Weights of a small segmentation model: held-out accuracy 76%.
Rows from block 3 of a small segmentation model, named by matrix and row number. Rows with one number belong to one channel. Each number is 200 + 30 x the weight over its row's rms, rounded and kept within 0 to 999. All counts start at 0.
After each channel's rows are labels from the 100 images, of 14976, where the channel reaches its highest value: "top examples" is what is common among them. Only what is clearly more common there than usual is listed. The data: Sentinel-2 satellite tiles (TerraMesh). In brackets: how many of the 100, against the usual share in percent.
# convs0: first 3x3 conv (model.enc.1.1.convs.0.weight, 96x96x3x3, each kernel summed), inputs 0-95
# convs1: second 3x3 conv (model.enc.1.1.convs.1.weight, 96x96x3x3, transposed, each kernel summed), outputs 0-95

convs0.71,187,199,164,125,167,226,201,196,237,178,155,205,208,188,168,178,177,138,161,211,188,177,205,213,203,180,206,182,224,167,181,162,184,236,165,235,164,163,250,201,256,206,198,182,168,226,159,177,189,208,220,195,169,178,207,177,205,197,151,247,196,180,230,133,236,196,193,177,191,202,176,212,220,243,215,196,150,162,276,180,181,202,234,186,125,199,202,146,194,159,195,216,187,202,150,175
convs1.71,158,186,195,173,216,206,200,195,171,249,266,266,183,217,203,167,199,168,189,161,173,198,229,173,207,216,187,240,170,224,204,146,243,183,228,161,196,179,170,244,194,200,270,158,227,131,178,223,194,165,196,202,228,160,171,194,240,255,247,163,143,140,175,215,161,171,175,208,212,210,226,161,169,214,199,185,224,227,221,230,197,205,197,178,202,201,240,200,144,164,197,184,186,210,208,195
top examples: water (71 vs 40.5); main land cover: water (62 vs 11.2)

convs0.15,196,212,174,221,240,168,233,228,139,231,170,218,264,190,207,299,198,224,166,215,225,198,173,177,230,215,196,261,206,198,185,188,233,221,204,204,198,172,219,272,218,178,247,189,240,184,228,192,199,206,149,172,218,206,180,192,221,188,181,193,198,230,258,162,138,241,169,177,236,173,211,234,195,164,211,157,196,219,183,174,181,150,151,194,204,189,216,178,205,147,205,228,175,196,193,162
convs1.15,189,258,191,235,195,220,164,187,231,178,222,208,225,253,206,252,160,250,151,203,211,196,179,193,184,211,145,193,134,285,203,189,234,165,195,200,155,221,203,230,154,170,244,171,179,196,181,219,249,224,225,215,174,191,235,176,218,184,187,176,199,240,163,164,189,203,220,242,186,164,185,157,226,169,210,247,177,184,171,228,172,178,204,177,172,199,230,208,169,222,224,130,180,172,173,205
top examples: main land cover: water (42 vs 11.2)

convs0.24,165,177,155,172,230,199,187,212,203,232,198,188,230,141,174,142,189,127,187,183,155,197,213,183,251,211,160,219,260,222,179,230,195,169,246,191,158,211,234,209,185,147,203,171,224,158,173,207,206,194,240,206,220,188,189,184,207,174,181,231,192,155,209,169,182,243,178,220,160,263,204,231,226,308,176,208,190,215,228,196,209,208,164,206,217,203,211,173,251,201,168,214,221,203,225,200
convs1.24,185,207,173,159,204,192,202,196,151,228,193,170,186,177,179,236,188,161,200,242,212,224,193,167,173,175,191,201,218,182,206,171,170,214,205,235,246,174,175,187,222,176,168,233,209,236,169,164,214,207,215,204,205,300,214,279,230,266,247,216,239,193,236,221,185,214,215,216,201,212,188,229,240,234,196,177,201,224,210,217,210,202,242,176,206,226,240,212,219,228,204,181,97,242,255,215
top examples: water (69 vs 40.5); main land cover: water (67 vs 11.2)

convs0.9,206,206,167,191,249,212,214,142,199,143,247,204,196,239,193,204,167,157,168,193,210,210,226,223,278,183,219,225,186,170,216,207,212,213,126,183,169,184,209,213,216,210,171,239,208,154,207,200,207,211,176,205,259,207,150,159,211,198,217,209,152,192,192,162,186,244,221,208,175,224,196,204,270,236,269,177,184,177,180,224,160,195,176,194,144,185,159,187,252,169,163,241,212,225,214,179
convs1.9,248,205,244,214,181,192,166,209,177,232,155,217,221,170,127,236,159,178,205,220,181,209,142,205,161,205,227,175,203,211,204,206,225,167,230,180,180,204,207,177,140,187,236,189,199,248,177,208,238,177,201,200,158,255,225,226,219,183,180,232,223,170,183,183,273,242,148,204,216,233,189,182,187,198,186,218,214,211,194,242,236,269,227,210,215,201,245,243,192,269,225,191,166,198,202,250
top examples: water (82 vs 40.5); main land cover: water (79 vs 11.2); clouds (39 vs 15.5)

convs0.39,227,240,226,178,191,199,190,215,208,184,187,232,174,203,179,199,249,222,226,161,223,178,228,212,223,218,222,233,204,215,161,217,233,237,120,215,207,213,251,233,237,182,212,214,216,196,218,220,211,219,162,205,222,174,169,135,208,160,167,198,189,225,213,185,191,218,205,249,250,156,160,226,293,267,233,217,255,197,191,200,167,230,160,167,174,228,265,189,179,202,171,182,178,192,193,208
convs1.39,195,178,192,206,200,189,226,197,160,201,166,208,194,235,188,270,117,196,191,229,187,198,171,247,194,180,157,192,187,217,211,188,157,133,255,200,176,200,168,216,156,238,226,165,195,180,206,189,205,189,204,236,123,166,219,199,165,238,208,173,254,225,203,194,246,195,179,180,177,250,189,175,182,143,192,175,178,227,238,190,187,197,263,234,227,214,169,242,199,232,178,231,221,180,213,250
top examples: water (83 vs 40.5); main land cover: water (76 vs 11.2)

convs0.67,224,189,198,197,250,214,172,220,217,219,223,206,167,201,215,120,169,151,269,268,208,192,176,151,209,201,123,198,196,174,204,162,216,160,207,119,188,206,139,162,185,191,201,193,191,192,163,162,167,135,213,180,221,196,229,182,170,204,188,216,223,181,202,218,187,200,184,131,250,179,231,245,240,206,187,191,194,211,259,168,205,210,187,206,191,205,199,155,203,191,189,192,174,179,215,203
convs1.67,153,197,213,244,212,168,190,214,163,205,207,187,224,200,261,199,227,191,258,179,170,174,188,231,237,202,201,194,240,235,251,187,229,193,232,212,232,227,243,209,195,178,163,198,182,199,209,229,174,208,200,225,187,243,221,198,195,187,195,199,179,223,244,165,283,208,225,201,191,148,170,147,242,226,198,261,153,291,172,175,222,184,222,145,165,158,176,177,207,237,197,181,202,210,191,221
top examples: water (72 vs 40.5); main land cover: water (56 vs 11.2)

convs0.2,203,200,164,199,210,169,194,180,215,178,188,187,246,186,169,168,169,140,179,234,185,196,233,200,246,192,172,191,195,174,176,201,209,237,205,170,156,190,234,200,201,194,197,222,199,246,130,197,173,208,200,170,202,181,170,198,238,183,243,210,207,153,205,212,221,178,270,145,155,210,163,175,200,250,281,194,197,208,256,169,205,253,238,172,154,190,230,181,221,171,197,158,203,193,275,221
convs1.2,147,162,200,197,217,171,207,171,214,218,197,240,206,145,160,212,179,204,230,235,218,195,165,153,185,195,185,228,182,220,283,178,145,220,174,192,220,176,185,232,169,236,204,202,211,197,252,204,165,188,215,225,226,230,176,225,244,217,201,163,218,157,152,254,204,238,198,194,202,218,181,284,230,244,174,215,234,269,195,211,250,201,245,180,200,202,234,222,236,224,194,204,167,195,235,188
top examples: water (81 vs 40.5); main land cover: water (77 vs 11.2)

convs0.61,192,169,164,159,228,221,157,183,188,216,185,200,152,205,195,195,152,211,103,177,204,247,161,225,221,188,205,220,192,182,209,235,210,178,183,201,117,173,225,157,213,219,240,142,208,210,167,190,176,196,226,231,183,227,199,204,223,193,239,178,222,169,212,199,188,177,220,189,214,208,192,218,184,248,129,171,238,192,193,167,219,200,267,228,139,194,196,164,223,163,187,193,209,168,243,149
convs1.61,169,199,264,187,175,170,222,175,198,180,200,206,255,175,203,190,217,172,198,197,182,191,249,218,195,239,187,168,215,219,211,132,259,213,245,179,249,238,148,191,197,206,161,217,180,188,169,172,245,194,228,140,236,237,186,184,200,179,202,230,202,166,202,202,162,221,234,232,234,215,228,194,172,163,291,212,161,224,228,216,221,190,222,187,213,152,243,184,190,232,192,158,178,215,149,232
top examples: water (73 vs 40.5); main land cover: water (62 vs 11.2)

convs0.28,195,201,235,197,237,229,181,187,248,192,187,206,136,189,210,163,170,223,182,211,220,268,193,223,230,206,202,183,245,204,141,183,188,182,141,186,224,191,174,181,253,176,177,204,205,215,175,256,191,202,173,185,234,204,185,177,185,163,201,247,195,217,164,219,292,229,233,236,219,170,229,200,255,260,166,208,215,196,182,189,209,212,183,214,155,138,233,213,241,202,194,163,183,234,200,148
convs1.28,172,215,188,206,169,187,192,223,120,194,196,198,237,185,216,180,194,169,181,154,233,153,178,158,167,170,182,187,148,197,240,259,215,214,222,233,220,262,191,208,154,208,218,188,183,230,208,183,236,182,201,274,193,197,222,176,248,215,207,221,211,236,238,199,165,215,230,205,175,259,203,205,254,209,190,210,185,257,218,219,238,240,234,176,147,235,214,217,218,229,178,222,175,149,178,240
top examples: water (82 vs 40.5); main land cover: water (79 vs 11.2)

convs0.91,172,217,177,186,207,184,189,185,172,216,189,196,221,180,182,163,193,195,201,149,231,206,211,216,220,222,177,209,184,175,163,206,176,189,131,205,136,153,222,176,163,209,184,192,134,201,152,187,203,204,216,207,111,193,248,193,240,174,203,192,210,189,214,175,215,218,182,175,202,274,196,178,121,171,284,177,165,182,203,206,227,182,151,161,229,187,213,136,171,176,187,230,202,218,193,198
convs1.91,218,191,277,195,202,207,188,173,215,221,265,209,192,185,237,233,202,234,212,275,182,227,206,229,159,190,245,205,232,194,232,183,242,169,275,199,220,199,229,224,202,207,195,118,213,181,243,202,187,164,172,204,235,236,200,203,207,186,179,218,221,253,196,246,161,237,240,192,219,172,229,220,262,219,209,199,169,197,195,196,188,164,219,169,214,275,191,217,257,219,187,212,218,186,195,189
top examples: snow or ice (56 vs 20.6); main land cover: snow or ice (37 vs 14.6)

convs0.59,163,160,197,207,236,225,160,189,226,214,245,189,197,166,239,234,241,196,117,207,225,222,207,196,236,178,201,212,223,173,190,208,222,181,128,198,189,216,195,187,182,140,189,179,198,191,195,174,219,241,107,189,187,169,207,216,200,171,211,168,206,241,193,150,153,214,210,182,153,167,212,175,211,157,249,167,219,197,175,213,199,243,193,162,121,210,220,177,180,157,192,237,190,188,166,212
convs1.59,217,223,250,167,150,182,200,177,159,186,203,171,198,296,224,203,194,206,214,232,229,182,255,183,150,198,205,209,201,214,153,189,113,166,263,174,147,221,209,195,168,197,195,184,200,240,193,196,176,192,266,172,201,190,178,184,151,189,137,199,189,216,206,196,205,206,227,212,200,207,224,216,247,197,209,239,155,157,227,162,210,145,201,195,204,205,190,234,161,199,170,167,228,169,186,188
top examples: water (66 vs 40.5); main land cover: water (45 vs 11.2)

convs0.11,217,175,182,200,183,220,192,187,203,243,151,155,170,157,204,173,182,161,157,291,176,219,175,214,201,220,195,217,201,141,145,181,201,207,227,202,222,178,204,154,231,161,211,228,219,238,165,138,181,165,190,207,242,199,171,176,156,193,177,224,148,210,170,221,193,188,199,189,194,191,227,186,192,207,169,130,188,221,200,194,253,215,229,172,229,204,285,190,226,152,178,234,165,181,194,198
convs1.11,160,172,199,157,226,182,212,200,193,194,214,279,234,191,200,189,179,223,214,136,207,159,171,134,209,188,219,212,215,155,206,202,199,160,210,234,280,193,201,190,202,175,193,245,218,205,240,196,222,204,229,210,179,187,226,211,158,206,208,225,222,200,268,203,231,211,238,196,180,200,220,219,231,188,206,218,239,250,210,233,172,185,154,178,146,239,130,244,205,248,201,245,226,242,236,189
top examples: water (83 vs 40.5); main land cover: water (77 vs 11.2)

convs0.89,200,201,224,236,193,222,192,197,218,144,222,206,217,240,208,236,164,199,184,234,194,209,171,207,181,203,185,168,165,242,188,169,210,202,205,150,154,187,197,191,167,224,203,201,182,236,216,194,217,243,149,178,81,207,162,222,217,200,168,150,216,212,183,187,150,182,196,174,191,210,168,231,162,185,306,175,194,179,156,133,198,216,176,201,210,202,219,188,175,232,210,162,222,180,191,168
convs1.89,246,234,236,176,192,217,168,229,240,228,211,205,195,231,183,206,191,178,195,220,231,207,164,225,188,180,204,233,213,216,196,222,149,221,226,216,203,173,232,214,199,184,200,191,177,164,200,215,168,188,265,173,226,162,236,196,157,223,212,273,226,170,218,223,240,211,215,167,256,266,233,217,217,188,185,297,205,209,243,233,174,150,233,218,249,237,181,183,251,176,202,222,180,228,241,218
top examples: water (84 vs 40.5); main land cover: water (80 vs 11.2)

convs0.14,234,199,215,213,212,179,198,164,124,188,204,237,239,214,210,202,182,244,183,208,162,187,215,170,204,193,182,221,222,216,173,223,200,186,210,157,200,204,232,194,238,206,209,232,236,194,186,176,199,167,218,188,206,190,289,224,189,151,250,211,187,199,170,167,239,176,221,163,228,194,217,206,181,119,264,187,254,184,174,183,223,195,214,143,163,168,243,156,246,145,202,243,166,180,232,212
convs1.14,139,199,170,202,211,236,183,202,231,183,147,206,182,221,200,171,227,206,193,177,208,176,197,211,193,205,210,203,207,218,193,179,176,196,185,195,156,270,170,240,197,193,186,173,168,172,173,178,252,198,158,168,156,218,191,267,198,225,155,195,211,257,195,240,151,191,218,189,133,169,130,163,172,273,139,213,196,204,233,229,210,243,175,210,179,209,178,218,182,230,230,148,211,210,190,236
top examples: water (75 vs 40.5); main land cover: water (53 vs 11.2)

convs0.3,206,172,156,207,247,225,223,224,190,229,125,189,194,174,180,165,177,187,198,237,219,254,185,153,216,201,172,238,244,138,167,234,218,165,161,219,223,215,205,173,169,199,215,229,221,184,202,184,172,236,197,193,237,200,171,205,190,232,210,252,213,210,189,237,210,255,156,233,211,186,190,199,284,234,227,129,196,229,172,159,195,209,201,188,169,199,161,199,237,210,187,211,171,168,195,135
convs1.3,209,202,243,156,170,185,205,243,151,221,259,239,196,173,194,239,162,190,218,150,171,184,156,152,208,206,171,177,205,205,187,197,170,242,211,220,194,179,223,229,203,216,198,265,195,185,162,196,214,193,202,173,215,243,187,179,187,223,142,224,172,226,224,127,159,191,258,195,194,256,188,209,181,266,163,162,176,196,211,180,220,227,223,176,207,258,234,240,231,215,215,182,183,212,206,258
top examples: water (79 vs 40.5); main land cover: water (73 vs 11.2)

convs0.77,228,168,187,142,220,207,217,165,212,203,179,193,189,173,208,191,155,173,182,213,235,196,182,196,235,189,224,167,195,196,179,266,214,176,226,195,202,222,111,183,195,262,242,153,165,171,180,167,190,238,203,187,142,200,184,174,156,189,231,231,207,140,220,189,222,191,197,179,180,213,226,185,158,134,234,197,146,196,229,179,156,182,233,264,147,195,191,164,198,179,173,234,192,198,198,166
convs1.77,181,214,279,203,209,189,194,228,206,166,228,216,204,180,222,183,199,230,221,181,170,239,180,244,189,258,146,220,202,176,179,167,303,223,229,202,192,227,275,250,209,180,181,241,226,228,201,200,214,148,192,180,252,219,218,214,205,210,150,157,217,205,216,226,208,167,207,166,241,215,215,203,212,260,198,196,190,230,207,237,223,204,193,127,239,233,175,181,194,213,231,171,189,202,184,197
top examples: snow or ice (42 vs 20.6)

convs0.49,246,175,214,185,215,222,178,178,221,244,173,211,189,196,212,239,172,237,202,172,218,242,207,199,160,177,211,181,174,170,150,153,208,186,205,168,189,223,142,206,249,170,248,209,214,235,203,145,193,160,220,167,193,220,179,186,226,215,158,212,199,181,171,214,184,229,193,210,159,280,186,210,191,144,208,181,212,168,224,255,217,192,131,282,179,207,212,223,185,164,205,185,230,168,257,219
convs1.49,186,211,223,175,163,211,224,177,218,155,250,227,200,193,219,240,228,195,173,253,177,142,185,213,210,259,194,195,195,184,213,198,200,135,200,226,220,220,267,271,185,198,166,213,163,196,188,240,223,235,174,227,188,173,195,199,180,155,206,159,207,244,173,180,220,201,173,248,215,166,209,201,206,213,252,208,203,224,163,173,205,122,253,185,238,208,175,227,172,202,216,212,147,222,142,197
top examples: water (70 vs 40.5); main land cover: water (49 vs 11.2)

convs0.35,177,237,171,227,196,202,237,232,214,263,175,203,187,222,160,193,255,149,202,222,202,296,189,212,193,196,170,186,222,203,254,191,162,185,254,212,185,213,217,205,164,189,220,173,216,216,186,188,199,207,197,209,194,196,209,226,181,219,189,269,227,225,193,162,253,174,180,228,189,190,224,203,239,195,99,199,196,225,195,163,182,204,210,158,224,185,168,148,270,193,179,234,173,212,168,183
convs1.35,192,158,173,197,195,185,203,229,203,160,183,194,210,184,191,173,221,203,181,181,160,183,205,146,199,190,209,182,247,213,185,243,182,224,193,227,225,253,166,214,249,155,182,267,220,181,198,201,192,184,182,205,169,197,186,143,167,225,192,183,149,190,228,154,187,177,256,132,181,222,183,198,188,235,237,221,203,178,174,245,185,257,165,207,122,174,254,201,174,223,195,149,193,180,186,267
top examples: water (74 vs 40.5); main land cover: water (69 vs 11.2)

convs0.4,207,212,208,179,275,146,184,232,195,195,214,204,186,190,201,213,187,184,202,212,230,164,221,202,250,172,178,158,239,156,238,209,200,228,149,127,201,149,229,209,169,179,183,212,223,230,176,217,210,266,201,168,152,203,194,151,197,226,175,182,186,160,237,212,204,241,189,208,235,248,193,219,224,277,214,200,230,193,230,253,218,251,190,208,199,225,235,166,183,247,162,183,210,216,241,190
convs1.4,159,225,224,215,172,186,236,158,191,192,162,135,194,197,234,221,233,182,195,223,167,256,169,201,165,203,206,268,211,217,189,200,199,208,228,233,185,221,189,173,203,223,271,206,191,257,160,209,128,149,162,244,218,200,139,208,186,174,182,181,208,205,194,162,239,188,206,190,165,173,145,168,214,247,204,167,190,195,194,241,179,188,217,163,199,258,182,182,225,178,214,251,161,169,185,195
top examples: main land cover: water (58 vs 11.2); main land cover: snow or ice (33 vs 14.6)

convs0.45,191,222,181,181,291,239,168,193,234,166,252,206,197,179,180,190,161,173,134,188,187,220,183,237,176,204,187,204,207,200,226,205,204,241,224,163,203,159,207,212,261,161,217,210,207,221,136,175,208,161,187,169,228,187,156,206,201,215,222,219,148,218,279,247,205,229,226,227,178,186,132,171,222,249,156,182,183,171,173,201,187,224,202,209,168,154,195,194,220,189,183,200,172,162,176,189
convs1.45,212,189,221,174,172,185,218,212,158,259,175,180,190,211,217,197,184,199,209,214,153,219,195,189,271,222,182,212,188,227,247,176,256,150,232,172,155,209,226,233,177,218,231,204,258,267,180,214,175,234,193,233,211,154,218,201,240,181,205,218,186,134,212,185,159,180,196,227,213,223,240,230,197,153,233,214,182,227,269,217,239,226,204,159,190,202,220,171,181,179,196,147,231,161,160,169
top examples: water (84 vs 40.5); main land cover: water (82 vs 11.2)

convs0.12,173,195,207,284,254,229,213,145,189,183,152,224,259,159,164,212,164,201,189,249,194,206,227,213,208,197,163,209,181,199,218,170,204,233,173,236,202,212,226,196,237,201,201,244,235,197,188,190,187,229,238,184,216,197,273,193,188,183,229,204,205,281,194,168,131,182,186,159,205,233,216,236,184,184,190,173,197,211,172,172,136,220,206,203,221,167,167,148,235,180,221,226,223,193,160,186
convs1.12,196,223,179,216,213,193,200,216,220,184,216,200,161,214,228,256,204,218,200,181,205,167,198,205,164,231,174,206,221,251,188,150,211,176,207,153,182,249,177,186,172,184,203,180,200,226,223,200,269,236,205,205,201,179,213,193,248,188,187,151,156,257,180,178,181,159,185,197,164,117,154,197,207,164,205,241,181,177,210,261,248,156,173,167,174,174,210,222,169,220,157,137,218,204,238,142
top examples: water (70 vs 40.5); main land cover: water (45 vs 11.2)

convs0.72,207,147,218,161,230,205,183,155,212,177,215,186,213,179,171,190,184,158,203,182,192,175,207,211,204,211,160,183,191,215,197,204,208,232,248,194,189,199,172,214,208,220,164,189,186,224,194,206,201,206,206,176,143,212,200,189,229,209,150,178,233,148,172,183,229,213,165,147,203,299,181,253,198,138,307,173,172,175,225,181,172,204,184,235,216,202,140,163,165,187,180,189,175,227,212,149
convs1.72,186,186,231,171,175,187,206,173,263,178,245,214,174,228,205,227,238,234,211,257,223,222,202,227,185,252,209,247,234,206,194,204,195,240,214,197,217,176,292,171,205,200,209,215,209,200,196,176,157,167,222,213,212,181,166,218,187,204,190,214,172,222,216,258,129,171,199,209,227,128,174,184,186,218,172,181,258,203,209,186,176,142,243,179,199,198,269,195,203,169,236,247,194,211,188,239
top examples: water (81 vs 40.5); main land cover: water (76 vs 11.2)

convs0.50,177,201,240,126,192,201,185,151,208,183,218,216,187,189,172,189,200,153,115,242,199,178,200,248,223,153,188,197,181,198,151,203,204,185,212,190,158,167,244,158,227,194,213,160,190,208,168,119,214,246,181,198,210,201,195,191,177,234,192,167,208,207,205,188,177,165,231,194,229,197,212,174,198,166,302,194,174,182,220,194,198,177,204,191,170,165,158,153,209,162,199,268,223,200,195,205
convs1.50,212,189,224,186,229,216,225,167,212,205,228,188,196,176,197,185,193,204,221,170,180,239,204,128,171,237,219,186,176,191,201,182,233,216,192,238,185,223,196,229,196,160,173,197,205,245,189,153,207,149,209,157,151,152,178,192,164,232,157,249,200,240,247,193,176,210,237,231,180,171,246,207,194,154,177,224,242,168,196,242,186,249,206,184,224,143,249,254,122,207,159,173,189,191,174,163
top examples: water (94 vs 40.5); main land cover: water (90 vs 11.2)

convs0.58,186,196,179,177,188,236,195,180,248,215,204,187,223,244,199,183,233,195,142,256,196,214,204,167,128,170,198,165,194,174,230,217,189,227,224,172,171,198,216,227,188,215,183,208,220,238,160,152,232,188,185,166,235,210,189,185,179,235,166,203,159,217,233,175,220,178,164,225,171,158,186,156,182,199,153,202,177,204,241,219,188,247,220,210,262,167,109,143,239,167,228,234,185,177,187,170
convs1.58,216,207,254,188,190,193,176,227,181,190,200,201,182,201,196,194,203,239,200,207,187,207,180,209,262,217,201,213,175,188,206,177,255,227,202,226,205,218,220,206,217,162,207,218,191,222,235,253,216,180,221,205,224,171,204,240,201,218,239,199,185,156,185,189,204,153,197,194,188,241,241,230,185,148,259,193,292,215,145,253,214,176,179,181,141,185,284,139,139,191,185,158,174,248,198,193
top examples: main land cover: water (29 vs 11.2)

convs0.25,190,262,170,275,174,207,232,211,193,200,224,222,206,234,211,212,238,162,246,209,223,169,193,214,199,144,218,211,180,234,236,162,199,162,247,192,242,213,192,187,194,184,167,236,173,173,199,185,177,197,209,239,206,179,231,193,215,204,204,227,184,252,207,174,185,188,112,188,247,194,233,214,212,230,153,224,175,192,219,205,245,159,223,162,266,183,213,160,263,217,247,185,185,175,238,225
convs1.25,192,205,177,226,239,192,158,229,166,204,179,153,218,199,213,143,189,175,203,238,200,223,258,215,201,223,207,200,192,196,188,218,191,239,170,206,236,247,166,177,179,187,164,200,175,197,209,207,149,120,186,223,179,140,181,129,183,161,199,175,175,168,185,209,198,154,244,216,123,164,184,192,219,210,174,263,175,174,155,187,165,232,143,214,181,194,204,210,199,174,150,198,198,189,199,155
top examples: water (79 vs 40.5); main land cover: water (70 vs 11.2)

convs0.51,190,202,173,199,205,234,231,210,175,184,152,195,164,164,210,167,158,163,253,210,212,209,192,232,216,215,179,205,215,156,236,178,201,187,134,241,251,227,154,139,188,219,128,238,183,210,192,147,198,197,294,224,177,188,172,191,190,211,251,184,203,191,183,182,186,192,180,191,179,125,192,212,177,198,161,233,234,188,230,214,152,215,211,152,219,204,230,199,216,239,224,171,199,165,200,193
convs1.51,249,160,243,208,198,155,157,262,219,223,196,212,179,176,213,155,228,215,200,162,168,233,165,169,234,203,222,207,180,201,189,229,206,230,260,140,215,172,219,181,251,191,235,200,172,227,199,228,179,191,157,171,190,269,192,240,225,154,175,215,178,183,144,192,214,205,172,175,194,275,197,202,205,150,225,182,126,198,177,223,221,180,164,254,198,203,164,198,189,214,190,192,204,232,213,193
top examples: main land cover: water (27 vs 11.2)

convs0.42,215,204,189,196,218,171,176,201,160,189,225,206,236,184,164,150,194,181,155,162,191,278,185,226,238,192,161,159,224,239,221,185,207,225,183,138,150,223,160,175,170,225,197,205,195,198,255,170,204,188,181,202,249,186,145,190,192,205,271,217,247,143,204,182,179,234,126,205,184,202,190,225,263,206,236,197,189,192,199,212,188,175,223,222,136,190,184,201,185,249,206,164,178,176,208,178
convs1.42,225,186,235,185,255,174,198,160,193,227,182,194,135,184,220,212,158,189,211,222,165,191,188,221,257,209,234,171,218,157,215,167,226,152,222,216,218,189,234,157,227,238,213,217,198,203,229,215,233,196,265,141,151,239,181,230,167,198,168,173,226,187,194,222,276,233,246,185,192,259,197,220,208,242,193,228,205,210,215,202,210,236,252,195,249,175,200,170,237,230,159,228,184,223,199,228
top examples: main land cover: water (57 vs 11.2)

convs0.6,220,228,231,197,165,205,185,236,175,185,218,210,195,246,205,193,235,251,208,219,196,161,213,243,119,232,200,231,227,210,149,177,184,196,248,229,176,204,235,164,216,228,186,229,190,180,237,175,196,183,210,244,198,209,163,154,222,166,164,246,235,229,174,194,198,156,215,225,237,209,198,179,205,176,238,240,226,162,170,221,194,230,212,149,238,221,295,220,223,208,156,163,180,197,238,218
convs1.6,146,196,161,203,204,197,224,196,209,273,152,178,219,167,192,207,187,163,174,178,198,172,226,160,270,176,179,198,194,157,203,184,167,195,154,160,199,222,139,190,195,204,188,184,222,208,175,211,214,197,184,212,213,166,208,185,171,104,198,174,217,176,214,190,190,191,135,187,194,215,244,167,181,206,200,181,222,202,196,155,160,156,219,258,219,227,156,152,168,240,208,226,251,251,214,217
top examples: main land cover: water (49 vs 11.2)

convs0.34,241,215,192,195,210,199,184,216,175,138,228,216,244,233,187,225,161,226,207,188,216,158,179,174,213,228,228,145,168,208,155,179,214,211,234,238,209,196,227,218,203,185,181,189,220,215,153,169,209,203,196,278,246,174,181,194,205,199,199,225,247,190,186,186,218,154,174,205,234,292,183,184,187,262,205,182,187,235,253,234,216,181,132,182,199,208,207,147,259,219,173,197,150,218,181,211
convs1.34,157,206,176,226,206,171,240,199,186,217,172,208,176,181,195,196,197,157,224,188,179,208,256,189,174,191,216,207,218,230,218,209,198,213,180,187,248,162,124,175,199,199,178,234,195,159,186,173,190,167,240,189,221,189,166,227,154,211,251,170,104,217,204,165,136,193,233,225,172,152,232,223,238,187,196,192,188,185,190,158,143,212,203,155,225,183,258,160,163,208,212,236,152,206,207,164
top examples: water (79 vs 40.5); main land cover: water (71 vs 11.2)