{
  "model": "segmentation model",
  "image_size": 64,
  "crop_scale_min": 0.7,
  "weight_standardization": false,
  "block": "basic",
  "upsampling": "transposed_conv",
  "init": "trunc_normal_002",
  "adamw_lr_other_params": 0.0023,
  "grad_clip": 1.0,
  "ema_decay": 0.99,
  "sam_rho": 0.05,
  "epochs": 2.2,
  "final_lr_fraction": 0.1,
  "warmup_steps": 250,
  "weight_decay": 0.01
}
Rows from block 7 of a small segmentation model, named by matrix and row number. Rows with one number belong to one channel. Each number is 128 + 32 x the weight over its row's rms, rounded and kept within 0 to 255. All counts start at 0. After the name is the row's rms in percent of the matrix's.
After each channel's rows are labels from the 100 images, of 14976, where the channel reaches its highest value: "patch colour" is the nearest of a few named colours to the mean colour under the peak. Only what is clearly more common there than usual is listed. The data: Sentinel-2 satellite tiles (TerraMesh). In brackets: how many of the 100.
# convs0: first 3x3 conv (model.decb.0.1.convs.0.weight, 96x96x3x3, each kernel summed), inputs 0-47
# convs1: second 3x3 conv (model.decb.0.1.convs.1.weight, 96x96x3x3, transposed, each kernel summed), outputs 0-47

convs0.52 073 [161 158 144 140  98  83 130 156 127 158  98 119 108 136 171  99  77 108 142 153 116  63 150 144 173 147 108 101 139 150 153 125  47  93 175   3  89  85 112 157 153  92 138 149 107 126 142  96]
convs1.52 095 [122  75  91 182 161 141 139 106 117 118  94 174 146 126 108 118 190 122 127 115  92 162  57 110  81 144 131 139 124 151  77 114 152 138  79 133 109 140  70  65 129 102 134 102 173 116 121 135]
patch colour: black (41)

convs0.26 131 [116  56 144 131 129  98 121 101 130  93  97 195 141 122  80 132 150 142 116 103  49  89 149 123 164 164 108 166 191 194 182 163 125 106 159 131 134  84 108  87  66 129 129 121 110 118 109 134]
convs1.26 133 [105 154 130 119 166  93 111 129 187  89 140  90  83  89 125 108 125 103 138 111 152  93  85 141 206 110 120 125 113  71  65 140 157 182 118 164 129 114 168 178 131 130 210 133 113 188 158 107]
patch colour: white (32)

convs0.60 115 [ 84  91 113 182 106 164 137  91  92 123 152 190 160 124  77  95  71 179 188 130 156 103 153 141  35 142 135 138 126 117 168 174 114 123 158 150 149 116 115  43 163  95 133 141  95 141  81 132]
convs1.60 105 [ 87  98 168 129 139  75 136 112 155 171 135  70  91 134 140 157 101  74 174  87  96 154 116 113 199  88 168  58 141 115 131 137 166 127 121 130 114  45 146 146 117 144 129  80 147 135 201 116]
patch colour: white (39)

convs0.13 069 [141 164  68 154 173 100 116 239 122  95 129 101  87 161  69 157 151 130 127 134 148 100 166 152 166  99 117  95 180 144 173 157 134 120 173  88 118 117 145 125 158 156 113 172 101  82 110 167]
convs1.13 090 [ 85 148 114 143 108 132 152 100 108 169 101 188 166  81  65 130 156 135 145 143 102 154 137  95 161 104 148 149 123 138  52  97 129 100  73 124 128 130  68  97 144  96 163 123 142  89 188 152]
patch colour: black (40)

convs0.63 092 [115 100 157 168 114 167 133  51 127  94 134 165 117 131  93 164  59 159  77 128 160 125 152 149 114 111  71 138 100  84  87 155 126 121  99  87  69 116 127  66 152 117 164 109 148  98 129 105]
convs1.63 078 [126 119 143 153 216 116 103 128 145 137 125  99  99 126 147  95 166  83 158 164 110 111 123 122  69 147 154 113 133 168 207 139 148  99  93  64 116 112 147 139  94 168 104 140  90 146  99 174]
patch colour: black (46)

convs0.30 082 [125 106  89 126  98  93 119 133 157 112 117  88 118 152 170  76 115 126 127 109 163  60 151 131 111  78 153  91  71 121 105  99 120 131 105  66 159 124 141 132 184  93  78 205 110 128 116 148]
convs1.30 077 [192 116 106 200 204 136 109 167 137 132 137 176 128 121 109 135 155 122  98 194  58  80 156 129  62 124 137 139 174 142 130 150 150 132 107 168  68 125 118 169 103 125 128 109 181 110 129 156]
patch colour: black (56)

convs0.36 081 [ 81 138  83 127 130  75 143  27 149 165 132 105 148 122 103  58 108 117 184 115 136 127 131 135  42 122  95 150 109  91 140 143  37 129 164  79 146 149 126 150 144 142  63 135  98 141 127 156]
convs1.36 091 [162  97  92  57 103 171 128 185 111 112  96  72  97 105 159 169 113 114 107 111 104 132 154 129 153 122 139  99 115  65 122 100 179 182  97 129 117 154 109 120 110  97 106 116 129 118 185 144]
patch colour: white (31)